config.yaml
model: "image classifier"
dataset: "microscope photos of single blood and bone marrow cells"
train_examples: 97085
image_size: 32
crop_scale_min: 1
horizontal_flip: false
color_jitter: 0.1
targets: ["smear"]
num_classes: 2
arch: "mobilenet_v2"
norm: "batchnorm"
hidden_act: "gelu"
padding_mode: "replicate"
depths: [3, 3, 3]
kernel_size: 5
stem: "deep"
expansion: 4
widths: [40, 80, 160]
mixing: "mixup"
label_smoothing: 0.1
loss: "cross_entropy"
init: "torch_default"
residual_init: "none"
optimizer: "adamw"
learning_rate: 0.002
beta1: 0.95
beta2: 0.95
eps: 1e-06
max_steps: 12400
batch_size: 256
epochs: 32.7
lr_schedule: "linear"
final_lr_fraction: 0
warmup_steps: 1240
weight_decay: 0.05
Rows from block 6, named by matrix and row number. Rows with one number belong to one channel. Each number is 200 + 30 x the weight over its row's rms, rounded and kept within 0 to 999. All counts start at 0. After the name is the row's rms in percent of the matrix's.
# convs0: expand pointwise conv (model.blocks.6.convs.0.weight, 320x80x1x1), inputs 0-79
# convs1: depthwise 5x5 conv, stride 2 (model.blocks.6.convs.1.weight, 320x1x5x5), a 5x5 kernel
# convs2: project pointwise conv (model.blocks.6.convs.2.weight, 160x320x1x1, transposed), outputs 0-79
convs0.213,077,202,176,216,180,214,221,195,188,232,170,249,188,180,258,217,235,206,228,195,188,187,191,216,223,166,250,233,148,141,167,216,177,218,214,166,254,199,182,136,191,190,150,236,198,221,217,202,215,204,215,213,177,210,215,212,203,194,209,168,206,193,188,191,190,187,155,120,168,276,204,232,203,223,198,239,184,252,283,209,212
convs0.214,103,206,164,234,212,198,266,208,169,202,186,230,222,204,165,215,214,190,181,203,173,196,191,154,226,200,229,223,172,201,144,225,217,141,193,213,193,218,168,141,256,225,191,205,241,175,223,247,167,177,229,190,231,211,214,200,227,157,165,173,253,183,212,162,211,249,152,224,226,220,188,150,185,238,150,209,143,230,223,160,182
convs0.215,105,138,197,221,216,206,211,140,239,217,200,211,217,159,209,198,202,233,139,197,218,232,200,167,216,266,210,209,188,193,175,180,197,116,186,240,173,176,198,170,233,221,252,217,142,176,216,178,218,154,224,250,164,191,188,202,224,201,225,176,178,200,194,214,217,189,225,196,137,206,217,240,189,218,235,150,212,255,214,222,158
convs0.216,081,170,174,179,185,210,202,184,205,241,203,184,143,186,280,188,265,223,175,171,179,190,199,238,238,161,242,189,211,175,145,196,215,200,210,200,231,169,169,171,259,200,238,165,201,181,194,164,254,228,180,204,167,235,262,198,231,187,204,174,213,166,161,156,170,223,208,145,217,196,222,218,172,215,233,176,189,237,201,161,178
convs0.217,099,192,223,228,157,168,145,158,262,222,228,212,148,189,192,173,176,212,191,153,245,224,162,189,228,216,223,144,179,167,190,231,192,258,180,175,225,209,197,200,235,204,196,213,218,191,269,173,223,196,150,161,212,190,177,177,150,192,207,184,210,230,202,151,175,183,179,167,204,191,218,148,184,197,163,222,200,251,181,139,179
convs0.218,094,214,281,229,183,236,222,204,203,216,218,189,206,228,185,217,270,170,197,217,235,195,208,222,144,220,128,191,217,206,171,193,152,212,182,201,210,258,210,250,181,186,205,243,220,227,170,242,204,238,178,209,207,125,196,244,170,175,257,220,169,197,165,218,180,185,218,181,206,174,202,233,227,181,184,195,247,200,152,205,234
convs0.220,106,212,214,223,196,241,224,177,243,215,238,191,213,188,229,206,233,208,212,162,177,161,187,215,189,209,123,192,191,231,154,182,198,196,238,170,234,232,239,156,220,192,227,260,145,221,188,245,206,232,213,199,160,218,216,212,183,152,231,205,182,237,189,221,174,259,160,110,230,232,216,225,216,220,209,215,215,229,169,232,219
convs0.221,107,210,249,150,154,196,138,185,193,208,220,226,226,235,173,210,157,179,179,236,206,181,234,185,203,204,186,194,185,217,234,204,248,198,221,169,175,166,250,198,164,167,217,189,175,157,164,221,242,245,177,184,237,190,190,191,162,177,181,220,170,150,182,262,221,197,202,244,171,186,246,163,183,122,223,199,158,201,216,239,192
convs0.222,100,172,200,142,235,180,198,200,203,259,203,260,175,192,236,219,187,184,217,157,182,174,226,257,207,150,207,200,186,176,219,204,249,236,240,173,136,160,235,185,202,197,220,198,220,166,197,168,173,209,193,219,227,182,236,159,172,216,217,218,208,182,209,253,254,183,211,210,187,228,253,168,189,153,197,212,221,222,260,256,169
convs0.223,102,191,163,141,144,181,224,161,245,227,182,257,215,182,187,248,163,175,207,215,225,238,163,155,171,226,170,203,128,196,230,176,214,191,206,202,175,167,190,194,184,213,193,182,193,192,225,205,205,209,225,204,152,156,215,162,185,225,226,235,171,177,239,244,255,175,233,188,150,205,222,211,167,209,187,192,220,237,252,258,212
convs0.224,090,280,194,172,193,212,171,225,175,200,172,222,235,248,161,214,206,141,254,232,199,196,141,190,210,220,208,195,193,193,207,199,176,196,218,219,238,251,218,214,199,156,179,189,235,168,204,247,179,151,185,175,166,204,176,182,228,212,181,234,162,226,180,185,181,197,220,177,203,191,225,254,148,192,228,169,233,119,169,200,248
convs0.225,089,177,121,216,252,193,190,174,202,225,214,198,181,227,191,182,180,221,174,220,168,220,217,205,214,183,195,185,186,176,239,206,169,217,231,203,185,208,201,194,201,251,159,195,204,243,245,148,182,247,245,196,182,231,188,172,157,258,173,141,173,200,215,203,243,229,155,197,220,232,132,218,203,246,186,181,165,172,249,261,189
convs0.226,088,250,191,229,225,208,139,237,226,244,236,237,227,255,199,191,231,194,214,229,200,186,198,194,183,199,163,165,235,208,242,257,164,247,231,213,250,218,257,215,160,175,186,172,184,207,205,215,244,235,167,220,179,216,162,186,126,188,177,204,152,172,233,210,185,238,191,208,197,222,181,236,205,179,229,217,186,169,175,246,178
convs0.227,100,211,166,241,248,203,216,249,172,164,253,181,185,213,223,183,249,221,208,212,147,166,171,169,232,180,146,200,174,220,186,173,202,213,164,192,172,241,222,206,229,181,208,183,175,191,193,207,180,159,231,135,191,174,176,198,210,149,202,210,230,219,261,230,184,232,183,140,261,211,248,217,176,194,197,245,234,181,182,239,225
convs0.228,095,185,168,221,235,193,206,192,238,187,190,143,170,191,228,207,249,194,166,167,214,207,200,236,218,220,143,199,178,262,218,209,219,171,164,226,259,212,260,222,251,268,193,249,195,218,178,239,221,168,189,196,165,216,191,219,188,227,193,186,180,145,200,239,211,272,228,161,186,195,199,194,245,208,151,207,226,196,226,229,185
convs0.229,103,210,193,217,205,196,223,162,193,206,157,188,211,183,212,189,143,202,225,154,238,219,133,196,184,219,191,217,163,177,211,168,239,191,191,154,210,158,193,196,156,219,157,198,208,216,222,211,195,222,241,215,161,217,261,158,145,195,139,198,199,208,192,181,182,131,186,173,146,169,211,154,198,223,153,237,170,243,234,247,183
convs0.230,103,207,172,173,228,205,224,189,153,222,160,235,226,213,254,179,230,217,233,235,193,200,171,217,241,226,192,170,137,217,162,239,251,222,162,186,256,196,243,145,260,214,181,211,223,159,226,241,211,206,204,230,196,188,203,185,237,130,158,226,225,180,231,207,227,239,200,181,200,210,180,192,202,219,191,185,165,191,258,237,215
convs0.231,110,177,123,156,220,225,257,243,205,208,183,185,212,169,225,201,222,236,205,214,154,165,188,205,193,152,193,205,183,254,188,239,219,180,216,219,196,188,170,192,222,192,165,194,196,185,140,212,250,207,195,176,104,285,219,231,212,242,175,189,160,159,213,202,197,232,168,218,188,180,180,198,211,169,199,196,160,215,222,219,196
convs0.232,078,232,201,211,201,268,249,190,198,199,177,227,222,186,226,223,216,153,247,153,205,218,194,214,133,237,150,202,219,206,235,186,210,171,229,209,209,207,265,272,181,222,194,234,168,226,185,173,143,208,230,196,243,195,183,179,202,179,209,205,162,245,195,222,210,203,186,217,241,242,197,212,184,204,232,178,268,153,175,233,226
convs0.234,096,219,204,209,189,240,150,244,142,197,173,176,222,239,208,232,152,163,239,213,162,188,174,211,190,125,246,225,247,217,174,231,169,197,228,261,234,210,154,221,179,184,187,165,229,199,161,221,177,204,207,180,163,219,188,212,225,235,152,181,190,204,161,185,155,200,221,176,254,186,197,213,183,205,207,171,177,169,146,188,238
convs0.235,101,175,203,220,218,206,226,193,203,218,179,197,177,195,220,193,215,170,194,146,180,112,162,246,187,153,293,191,210,212,192,169,229,186,159,175,148,213,227,205,198,183,205,250,171,218,207,219,190,191,231,208,159,237,239,231,186,145,232,214,196,216,170,200,162,239,151,147,227,251,217,167,220,184,197,219,215,235,204,181,178
convs0.236,102,187,226,196,197,194,230,171,209,202,192,153,193,212,183,221,183,176,221,189,170,229,194,199,173,161,130,150,193,177,258,181,186,237,270,231,147,185,157,225,229,238,236,162,182,218,201,151,152,221,227,162,201,173,208,138,213,217,209,217,249,174,180,221,227,160,225,199,194,209,250,170,206,191,244,192,196,200,218,268,203
convs0.237,086,140,175,166,212,210,216,170,174,214,226,171,197,219,251,183,226,219,144,221,221,185,194,201,245,212,212,218,178,199,184,194,218,159,222,227,247,164,188,190,233,248,215,201,221,222,226,181,171,123,197,194,147,198,205,200,222,203,200,172,160,195,151,135,228,253,139,166,221,226,202,190,213,255,152,197,169,238,224,173,183
convs0.238,099,180,181,182,267,230,246,200,215,185,223,112,168,145,184,203,255,209,215,155,208,195,237,231,197,123,175,181,239,207,232,191,162,192,201,208,192,194,181,241,213,204,225,184,201,228,202,213,223,262,215,226,173,263,246,210,172,261,214,179,159,166,199,229,177,173,189,193,191,212,176,161,207,172,197,184,193,231,201,185,192
convs0.239,098,240,177,219,186,247,213,216,210,192,154,170,207,223,267,146,251,170,241,194,156,190,162,172,190,197,233,140,229,232,148,233,190,185,259,242,227,223,175,224,194,207,187,264,208,216,208,218,197,226,196,207,133,215,214,238,242,191,178,190,195,248,203,196,160,238,181,227,241,191,166,227,222,234,183,187,202,191,195,191,219
convs0.241,104,256,214,202,217,231,200,226,171,205,250,174,223,236,206,157,228,128,254,230,172,177,181,196,156,195,198,167,240,230,148,221,168,241,146,215,212,247,188,171,172,202,190,208,189,197,195,211,251,237,215,220,175,201,223,231,183,192,244,231,152,231,184,217,166,198,197,166,238,193,193,253,172,189,191,231,220,153,151,177,217
convs0.242,101,192,224,251,208,197,143,236,168,192,258,184,212,139,181,173,246,229,195,225,193,262,255,196,197,261,188,180,215,221,198,209,130,191,165,212,222,210,185,221,213,217,212,193,147,187,194,179,156,193,152,264,226,205,230,239,213,223,176,213,198,204,183,205,241,166,190,241,186,169,161,212,238,221,224,151,212,177,182,193,180
convs0.243,102,211,167,231,208,173,231,236,195,173,162,179,208,190,184,242,160,226,197,230,189,208,230,182,214,161,194,228,182,209,245,230,197,200,157,182,233,194,164,193,205,231,198,151,236,232,182,245,175,219,172,168,227,198,205,194,223,202,188,218,200,197,244,181,244,224,218,266,255,168,223,149,216,207,117,254,117,194,200,203,219
convs0.244,098,213,218,188,211,241,253,188,204,211,220,196,163,221,199,213,192,181,198,237,208,195,261,178,189,203,175,201,180,220,205,203,173,222,117,231,191,211,210,199,211,258,183,242,222,186,212,196,240,224,176,271,224,178,189,216,181,257,235,183,138,177,172,212,241,214,228,253,228,214,150,275,199,148,158,195,234,213,203,197,175
convs0.245,095,238,210,247,208,204,270,220,242,166,153,228,230,181,189,263,181,211,170,185,191,208,198,174,217,207,148,182,252,217,251,181,196,171,200,217,212,240,233,220,179,164,174,144,156,214,181,173,209,232,234,141,252,217,143,168,204,156,209,222,210,229,262,182,208,196,224,240,206,188,202,205,209,178,196,175,181,208,193,245,190
convs0.246,088,146,238,244,181,200,236,136,185,220,205,197,180,160,216,176,197,223,206,146,258,224,201,231,165,221,195,198,268,180,197,163,147,165,251,208,235,209,188,233,201,208,227,248,178,225,224,174,197,214,223,262,172,190,199,171,197,237,215,160,149,165,131,204,190,222,213,162,193,241,190,238,206,199,201,188,191,199,200,190,165
convs0.247,094,174,257,181,228,168,228,157,190,242,238,233,198,186,233,178,221,178,189,177,208,204,198,226,206,167,261,163,206,156,222,239,210,245,220,193,181,183,176,191,297,170,237,193,207,192,216,178,212,208,170,222,215,135,208,156,171,190,219,185,262,156,195,198,235,203,244,246,193,184,246,198,177,171,184,212,184,219,238,167,206
convs0.248,100,236,167,155,171,242,150,204,161,211,223,206,202,189,184,166,200,161,196,223,165,180,206,201,173,172,250,240,188,218,218,147,187,171,204,176,189,196,252,157,137,160,219,245,201,184,144,233,206,223,186,209,153,238,255,245,199,154,113,191,187,198,152,232,207,169,168,182,196,196,202,196,224,173,211,181,192,192,191,203,193
convs0.249,103,220,203,223,247,189,214,222,221,186,258,180,177,195,188,209,207,171,191,167,200,153,132,230,197,164,177,202,187,194,181,183,183,199,150,170,176,229,206,166,241,205,213,197,242,172,195,196,219,149,218,171,159,197,181,220,206,167,228,197,151,186,203,215,162,267,170,138,235,241,232,205,209,202,129,265,253,212,170,183,214
convs0.250,101,265,204,182,190,253,199,193,194,221,195,227,225,214,230,220,196,175,254,164,172,195,115,190,182,174,212,167,154,179,185,224,227,237,203,214,219,234,204,171,206,170,141,206,220,181,229,240,240,179,218,217,192,231,171,127,189,192,225,240,193,158,212,200,200,226,197,179,236,212,206,149,116,221,189,187,222,182,238,221,213
convs1.213,091,192,206,206,159,182,194,219,196,156,113,236,213,179,165,220,177,196,223,194,160,187,213,180,237,247
convs1.214,098,243,191,190,204,206,210,186,181,207,199,144,169,179,225,236,207,195,174,167,218,250,246,249,152,155
convs1.215,097,204,167,142,153,171,178,160,141,186,172,217,208,187,199,181,172,174,193,196,221,216,202,239,230,254
convs1.216,090,214,222,179,243,207,253,245,193,169,166,211,157,160,190,236,150,172,174,214,212,177,148,192,205,209
convs1.217,106,169,152,221,213,211,151,184,200,189,196,208,161,177,221,235,248,168,149,182,200,225,218,148,168,168
convs1.218,095,254,261,238,240,228,186,181,185,196,195,199,222,200,182,192,224,242,192,194,202,229,210,161,149,147
convs1.220,107,146,179,182,181,240,232,156,191,166,206,229,210,168,192,226,224,210,216,208,208,133,188,205,232,145
convs1.221,095,185,172,196,206,253,179,223,199,215,268,193,213,201,239,228,182,177,167,222,217,212,228,174,243,264
convs1.222,095,160,141,152,195,221,165,157,206,226,231,232,152,162,191,254,204,184,179,184,199,194,182,204,176,213
convs1.223,100,169,231,249,232,190,165,192,242,220,154,194,201,175,151,179,216,191,189,147,240,205,224,162,170,193
convs1.224,090,157,205,169,169,177,205,216,216,170,201,221,169,170,161,160,164,205,153,156,200,211,202,193,135,163
convs1.225,097,207,242,213,210,198,206,163,219,182,225,194,188,207,213,175,160,165,211,142,171,186,142,194,125,221
convs1.226,090,173,176,150,144,181,195,187,161,164,167,154,188,183,222,208,183,202,261,240,185,187,195,178,218,165
convs1.227,105,202,213,195,186,243,195,212,144,164,228,224,215,161,157,199,245,221,140,214,197,213,158,172,226,233
convs1.228,105,168,207,198,171,167,173,145,138,154,210,232,227,184,217,203,243,241,184,192,235,166,181,178,192,211
convs1.229,096,157,193,242,231,146,191,216,205,177,195,195,237,235,176,175,184,207,140,164,200,160,212,151,176,184
convs1.230,102,238,226,235,158,169,221,237,179,159,182,218,168,188,236,174,228,179,198,243,170,203,180,177,165,149
convs1.231,104,197,189,180,172,202,225,175,207,198,181,244,245,207,221,239,228,241,196,248,197,138,161,153,166,194
convs1.232,084,161,162,211,169,183,201,192,179,164,228,154,200,172,163,152,218,192,224,187,214,145,185,183,193,136
convs1.234,085,154,210,180,149,196,174,199,177,193,143,161,224,200,180,177,161,169,166,164,202,198,201,173,152,158
convs1.235,099,177,174,215,252,219,138,197,167,236,239,228,175,213,207,164,244,207,221,193,167,224,161,164,207,182
convs1.236,103,135,212,217,176,141,214,221,228,186,212,218,195,174,179,231,228,235,164,178,231,171,209,209,190,261
convs1.237,096,188,137,184,175,159,165,220,176,192,209,196,145,199,148,155,159,159,216,182,209,173,216,203,225,186
convs1.238,112,158,214,203,189,220,166,244,181,201,201,209,191,178,199,221,198,223,183,224,216,141,133,125,190,213
convs1.239,103,261,186,181,192,197,217,144,210,179,191,161,175,215,147,161,210,149,181,171,242,228,221,206,187,219
convs1.241,092,183,168,193,160,205,173,160,170,183,186,202,164,194,242,233,232,216,225,278,234,225,216,234,199,219
convs1.242,098,149,189,267,258,177,171,171,221,206,185,201,196,198,192,178,155,213,227,190,218,145,194,226,235,189
convs1.243,109,220,230,173,222,164,214,248,192,195,218,220,229,236,239,234,202,169,179,184,212,148,191,140,153,189
convs1.244,106,160,170,237,205,238,220,236,177,184,193,208,227,180,154,221,161,237,228,158,219,184,154,214,155,180
convs1.245,093,210,167,152,142,148,206,172,211,154,179,195,149,201,161,163,199,192,228,185,217,243,216,214,186,203
convs1.246,094,238,211,218,195,133,217,246,245,217,155,211,209,209,176,158,212,171,195,175,159,163,208,180,197,160
convs1.247,111,158,186,191,177,202,167,163,163,207,165,139,146,199,184,199,165,143,214,220,233,184,219,185,222,222
convs1.248,105,207,211,207,189,204,161,217,201,219,225,136,153,228,232,195,171,120,199,180,200,230,217,235,216,230
convs1.249,098,258,174,179,193,224,236,170,203,211,266,209,168,216,157,242,208,218,155,185,253,194,192,208,214,199
convs1.250,092,226,223,192,241,194,259,202,213,209,223,213,195,147,171,218,245,220,231,205,254,258,222,210,196,229
convs2.213,056,229,214,206,252,190,206,220,179,167,254,183,238,171,189,210,264,153,229,178,230,134,200,175,188,188,184,228,160,232,196,176,204,233,210,253,256,215,204,231,243,227,189,210,195,181,186,169,197,235,195,212,200,216,225,224,234,204,138,197,218,189,228,225,172,162,247,220,215,227,199,181,179,252,168,222,191,192,268,200,237
convs2.214,105,222,232,203,209,200,168,208,187,196,160,207,157,227,158,241,208,186,205,228,213,215,152,219,151,158,236,175,225,149,262,200,172,179,209,159,243,251,168,216,196,234,186,222,196,238,186,174,187,187,248,178,238,170,185,174,167,176,147,227,229,234,150,202,215,166,184,154,221,235,168,214,245,149,180,173,216,174,174,165,208
convs2.215,090,247,185,190,174,221,195,200,249,189,220,163,274,219,171,189,200,230,217,209,171,209,215,185,236,227,236,222,187,189,170,194,165,181,155,203,205,210,192,208,222,194,214,141,158,165,214,265,196,155,194,228,183,227,211,242,270,260,256,222,199,182,238,205,164,185,217,176,231,162,210,190,148,178,204,245,198,198,228,262,198
convs2.216,073,202,185,177,228,181,224,217,233,187,205,220,173,105,197,205,198,173,148,170,175,175,179,215,239,216,132,181,214,225,188,233,191,188,209,239,119,197,224,246,245,188,213,220,224,230,173,208,179,239,194,196,224,219,172,182,204,165,179,165,230,211,181,218,180,222,222,255,178,224,154,160,232,202,253,144,218,198,211,150,238
convs2.217,098,201,233,193,217,156,184,167,227,217,142,187,154,226,194,188,188,189,222,198,168,230,176,173,170,175,236,170,232,161,239,206,222,172,212,219,163,227,151,222,187,198,198,157,176,213,228,132,239,218,242,198,231,141,229,220,182,205,190,244,192,206,191,135,231,122,142,159,213,215,144,235,200,168,187,175,216,191,170,179,212
convs2.218,084,180,173,168,217,155,208,145,227,191,163,117,229,173,231,188,228,217,186,214,174,232,231,163,221,191,190,207,204,179,181,153,191,170,211,208,146,181,170,170,160,199,201,170,191,192,192,149,223,235,194,234,203,195,232,185,196,228,177,200,168,232,242,198,228,178,146,141,198,216,192,183,203,185,209,168,200,237,186,166,168
convs2.220,127,284,221,263,230,191,171,208,176,148,153,197,244,180,145,218,248,201,221,220,195,215,176,173,198,187,182,199,232,234,221,143,221,194,219,194,238,227,201,219,225,200,211,209,161,236,173,234,163,187,243,197,204,198,157,200,186,219,177,202,258,232,183,231,212,150,230,226,204,182,143,203,148,201,126,176,232,173,252,233,236
convs2.221,104,170,197,207,139,263,231,212,206,253,221,179,193,215,196,225,129,194,189,196,212,200,206,235,140,174,154,182,179,207,161,228,227,202,231,159,191,178,232,181,198,230,173,254,231,203,185,195,196,193,227,153,244,209,202,107,219,184,234,170,177,180,188,208,219,271,227,155,199,224,247,184,214,187,232,203,192,247,170,161,205
convs2.222,088,173,189,192,208,229,188,257,228,226,200,261,261,195,217,249,166,181,167,159,176,145,233,174,156,153,158,184,197,200,186,193,213,196,235,219,165,165,205,220,225,236,168,200,212,157,233,184,272,225,229,191,182,189,230,170,165,189,218,229,160,169,247,185,251,223,217,227,228,163,250,205,247,225,221,156,131,232,244,182,220
convs2.223,106,235,217,259,222,159,200,197,184,166,157,189,233,162,165,238,226,152,202,200,177,201,166,173,178,212,178,174,250,245,223,152,246,201,221,190,223,212,177,239,236,202,206,208,189,237,188,194,157,189,209,171,273,181,163,204,185,194,176,204,231,225,184,202,186,170,214,207,182,163,150,201,195,177,164,191,194,176,226,183,230
convs2.224,111,152,202,185,123,221,227,193,227,207,200,189,205,218,192,241,163,223,180,246,215,189,231,221,202,210,197,233,187,210,159,249,171,185,189,171,178,165,217,189,182,229,230,259,242,172,204,164,227,247,184,221,201,216,168,137,230,216,158,195,167,177,210,230,186,209,208,187,229,193,233,241,235,143,204,172,179,220,218,219,171
convs2.225,080,196,213,247,186,175,209,167,246,237,146,194,172,194,167,221,187,224,202,206,209,242,188,213,204,217,170,183,244,209,205,190,221,163,219,157,137,170,173,130,184,172,150,235,214,203,159,177,224,210,193,177,190,193,199,154,219,163,198,192,259,237,136,185,224,183,162,225,131,207,171,226,161,194,174,162,243,183,174,214,240
convs2.226,070,171,216,129,221,212,177,150,191,219,202,163,112,228,199,228,177,200,195,188,182,160,190,258,212,187,211,202,213,167,225,282,154,180,165,164,185,207,117,172,204,221,200,234,170,181,154,154,202,199,200,219,217,187,174,193,145,191,145,198,195,207,219,197,198,212,166,200,187,193,201,220,207,155,200,193,157,189,143,183,143
convs2.227,091,230,178,196,190,215,186,209,196,197,180,202,184,163,154,235,175,200,202,232,197,209,158,243,202,183,209,189,237,166,218,184,202,189,182,152,255,243,175,239,284,222,218,261,187,227,156,247,135,177,253,176,238,183,195,148,192,206,208,182,229,224,157,285,213,221,234,191,158,149,206,144,199,199,168,172,207,158,228,196,196
convs2.228,097,202,207,213,178,182,222,173,242,236,160,189,162,186,196,225,217,201,160,183,197,176,175,211,208,144,172,166,226,188,229,159,189,152,255,183,165,172,157,207,241,239,162,197,184,169,143,171,250,245,227,198,212,183,197,197,181,209,196,208,204,225,214,206,235,168,140,210,187,183,148,200,248,212,179,170,211,165,240,194,233
convs2.229,111,250,247,223,241,192,182,209,162,148,202,226,224,167,180,230,264,160,162,178,200,195,186,185,206,215,194,189,195,278,221,196,204,235,179,207,246,207,223,216,223,190,209,223,218,193,179,219,182,236,191,179,239,234,151,224,177,174,162,194,223,216,206,228,194,185,250,224,213,202,164,183,223,221,195,195,179,197,247,216,191
convs2.230,095,238,217,255,187,187,212,189,231,233,178,193,259,212,164,188,201,183,240,197,218,229,184,152,196,216,211,169,213,201,219,153,267,177,235,231,192,209,211,192,220,167,176,181,185,228,208,206,180,125,212,191,183,191,253,209,253,230,223,240,230,199,177,188,188,126,208,169,210,198,178,238,131,272,165,199,243,191,204,214,243
convs2.231,094,222,262,181,175,240,185,209,209,244,178,190,222,248,150,226,230,253,218,214,227,194,176,206,188,196,239,183,187,174,242,215,193,166,247,178,198,196,185,178,186,251,183,166,184,193,193,176,190,184,229,207,181,160,197,189,219,235,230,263,228,199,244,178,220,143,198,225,223,181,164,295,206,210,181,213,261,194,167,199,162
convs2.232,078,190,195,188,133,218,264,223,256,297,209,207,198,229,181,224,154,228,151,209,246,178,219,200,192,208,225,201,191,190,208,235,216,179,228,152,135,147,232,178,187,232,159,248,241,172,187,170,247,207,183,198,202,169,197,135,223,182,238,226,188,158,202,209,199,198,182,215,230,160,207,220,224,163,229,209,167,178,209,193,170
convs2.234,121,181,184,197,156,196,239,188,199,185,209,176,179,186,190,220,191,248,209,261,194,179,209,237,241,241,183,247,205,197,182,235,161,186,166,188,169,167,201,164,168,200,244,242,236,171,193,178,231,247,164,212,174,227,130,168,206,193,161,178,176,177,197,236,145,209,202,215,191,203,224,210,210,172,181,176,171,247,206,232,174
convs2.235,071,197,174,210,207,159,161,242,148,148,203,144,187,162,204,196,190,168,245,184,159,241,215,145,184,206,202,189,200,249,203,157,245,227,158,222,223,249,260,163,180,149,249,184,217,244,219,211,200,192,219,200,200,219,229,226,210,166,191,160,195,177,176,207,163,216,254,185,182,219,217,177,181,235,181,212,185,211,164,208,214
convs2.236,089,183,209,195,198,202,199,249,221,197,190,220,240,243,230,185,178,149,152,162,202,202,224,127,174,159,216,157,207,193,190,154,198,243,235,252,221,208,214,221,215,222,179,180,184,211,181,168,242,216,231,223,194,187,281,206,185,208,189,245,178,206,236,183,237,173,200,217,283,236,181,210,211,238,204,192,213,182,217,147,211
convs2.237,093,191,162,150,154,236,152,176,179,175,197,193,230,188,220,202,207,203,180,178,177,178,227,203,206,152,163,211,209,224,170,188,175,222,166,217,249,209,204,210,238,228,206,176,164,177,146,260,202,187,198,268,169,221,200,199,170,279,224,172,161,238,221,223,249,226,212,175,245,196,224,176,190,201,197,196,205,181,250,240,149
convs2.238,068,226,196,169,230,208,226,201,262,203,199,183,213,232,161,187,177,230,215,234,207,204,175,175,190,162,201,173,172,133,231,233,177,195,204,180,162,229,163,204,217,232,217,178,153,218,220,218,217,177,229,240,190,192,221,237,222,257,235,216,160,197,219,201,197,187,149,163,208,201,181,248,166,197,196,195,259,193,194,192,201
convs2.239,075,185,225,189,202,230,186,210,140,173,214,216,167,179,203,214,215,151,175,202,199,196,203,227,193,198,174,170,209,251,193,188,179,235,157,171,252,198,231,229,226,197,210,265,238,238,173,202,176,225,212,164,255,222,193,175,159,120,153,161,212,194,159,223,208,257,220,202,159,226,214,135,223,237,207,174,170,237,170,190,181
convs2.241,112,220,180,205,186,178,193,193,228,176,197,169,172,186,202,204,205,149,204,165,178,235,198,105,174,205,252,160,240,175,204,177,260,206,154,196,236,209,174,176,228,200,187,180,176,208,231,211,196,154,208,229,217,155,242,210,241,219,224,209,218,202,192,193,168,184,187,148,239,146,183,186,193,172,215,202,190,132,226,201,180
convs2.242,101,204,149,181,185,190,173,163,222,182,213,175,175,194,196,189,179,226,248,248,145,230,179,206,231,225,216,235,229,177,231,228,189,195,167,193,162,224,153,179,183,186,235,196,189,220,260,142,200,176,175,225,191,176,206,205,233,208,178,193,178,170,196,178,129,175,142,181,205,144,189,271,193,183,177,227,198,186,163,210,204
convs2.243,089,228,285,202,193,263,180,192,193,201,164,160,203,261,171,243,232,224,186,228,218,185,202,214,201,175,292,197,188,207,218,238,199,210,221,185,246,209,187,178,199,251,206,183,179,174,179,168,183,215,227,192,216,178,184,166,202,212,183,237,192,187,220,180,222,134,170,137,269,174,180,253,241,154,181,187,229,230,208,220,183
convs2.244,081,205,255,224,173,221,251,172,195,219,165,161,159,178,227,209,203,214,164,219,257,199,178,224,214,238,207,215,221,205,202,241,191,188,205,160,210,181,177,154,165,167,194,210,164,153,212,230,178,171,207,164,185,217,169,198,182,205,228,187,242,212,230,222,213,189,221,103,231,187,190,135,197,150,239,233,170,224,268,251,186
convs2.245,081,178,194,238,156,202,264,216,259,268,214,174,187,201,196,178,136,169,218,216,229,237,192,187,173,242,235,151,200,171,211,226,262,219,202,200,196,196,219,178,180,168,200,217,224,229,243,210,172,168,212,146,224,180,223,201,265,190,259,187,222,175,203,167,149,255,221,201,166,168,224,175,187,206,241,204,207,211,171,131,245
convs2.246,077,211,176,145,200,190,206,209,202,202,193,203,168,143,184,260,229,156,210,201,175,158,186,203,168,213,204,187,257,198,217,251,196,174,180,168,221,219,169,222,216,206,217,252,264,214,191,158,169,233,194,192,276,199,197,180,187,154,160,190,247,193,174,205,159,207,213,202,159,192,190,183,252,175,193,206,195,194,194,161,195
convs2.247,091,186,217,213,176,221,191,191,260,239,178,167,216,214,183,220,198,189,124,191,179,161,216,168,196,182,205,168,226,167,217,217,197,216,219,205,163,172,157,182,181,225,149,201,187,166,190,141,243,250,200,205,212,167,230,172,169,187,145,246,176,221,252,180,226,183,147,195,270,194,160,232,219,185,216,141,189,187,230,197,206
convs2.248,079,192,229,190,173,222,202,179,157,166,210,211,174,223,233,210,184,189,152,182,225,211,243,183,177,193,232,167,189,255,190,191,182,271,183,221,277,185,219,172,197,212,177,193,204,176,182,232,235,184,206,215,174,230,202,219,201,206,199,166,216,204,234,190,201,233,207,223,278,231,230,158,212,240,176,230,163,217,198,212,149
convs2.249,116,265,188,232,192,171,173,178,177,159,182,182,178,178,150,230,211,221,227,250,179,241,163,216,208,175,218,235,229,212,193,186,183,196,187,168,226,226,171,199,206,184,234,220,213,235,163,274,134,150,219,214,201,203,171,185,182,179,212,159,243,222,160,244,200,165,266,161,169,169,200,147,153,186,168,195,236,174,188,234,187
convs2.250,085,233,186,187,176,192,164,212,202,206,220,204,216,198,182,215,208,180,228,200,188,250,166,185,187,150,214,197,198,178,215,151,235,190,232,165,213,252,176,262,234,237,227,231,207,260,180,217,166,152,250,179,236,164,221,183,175,184,209,195,205,201,212,235,218,163,215,197,203,176,206,165,194,184,161,185,162,198,227,170,259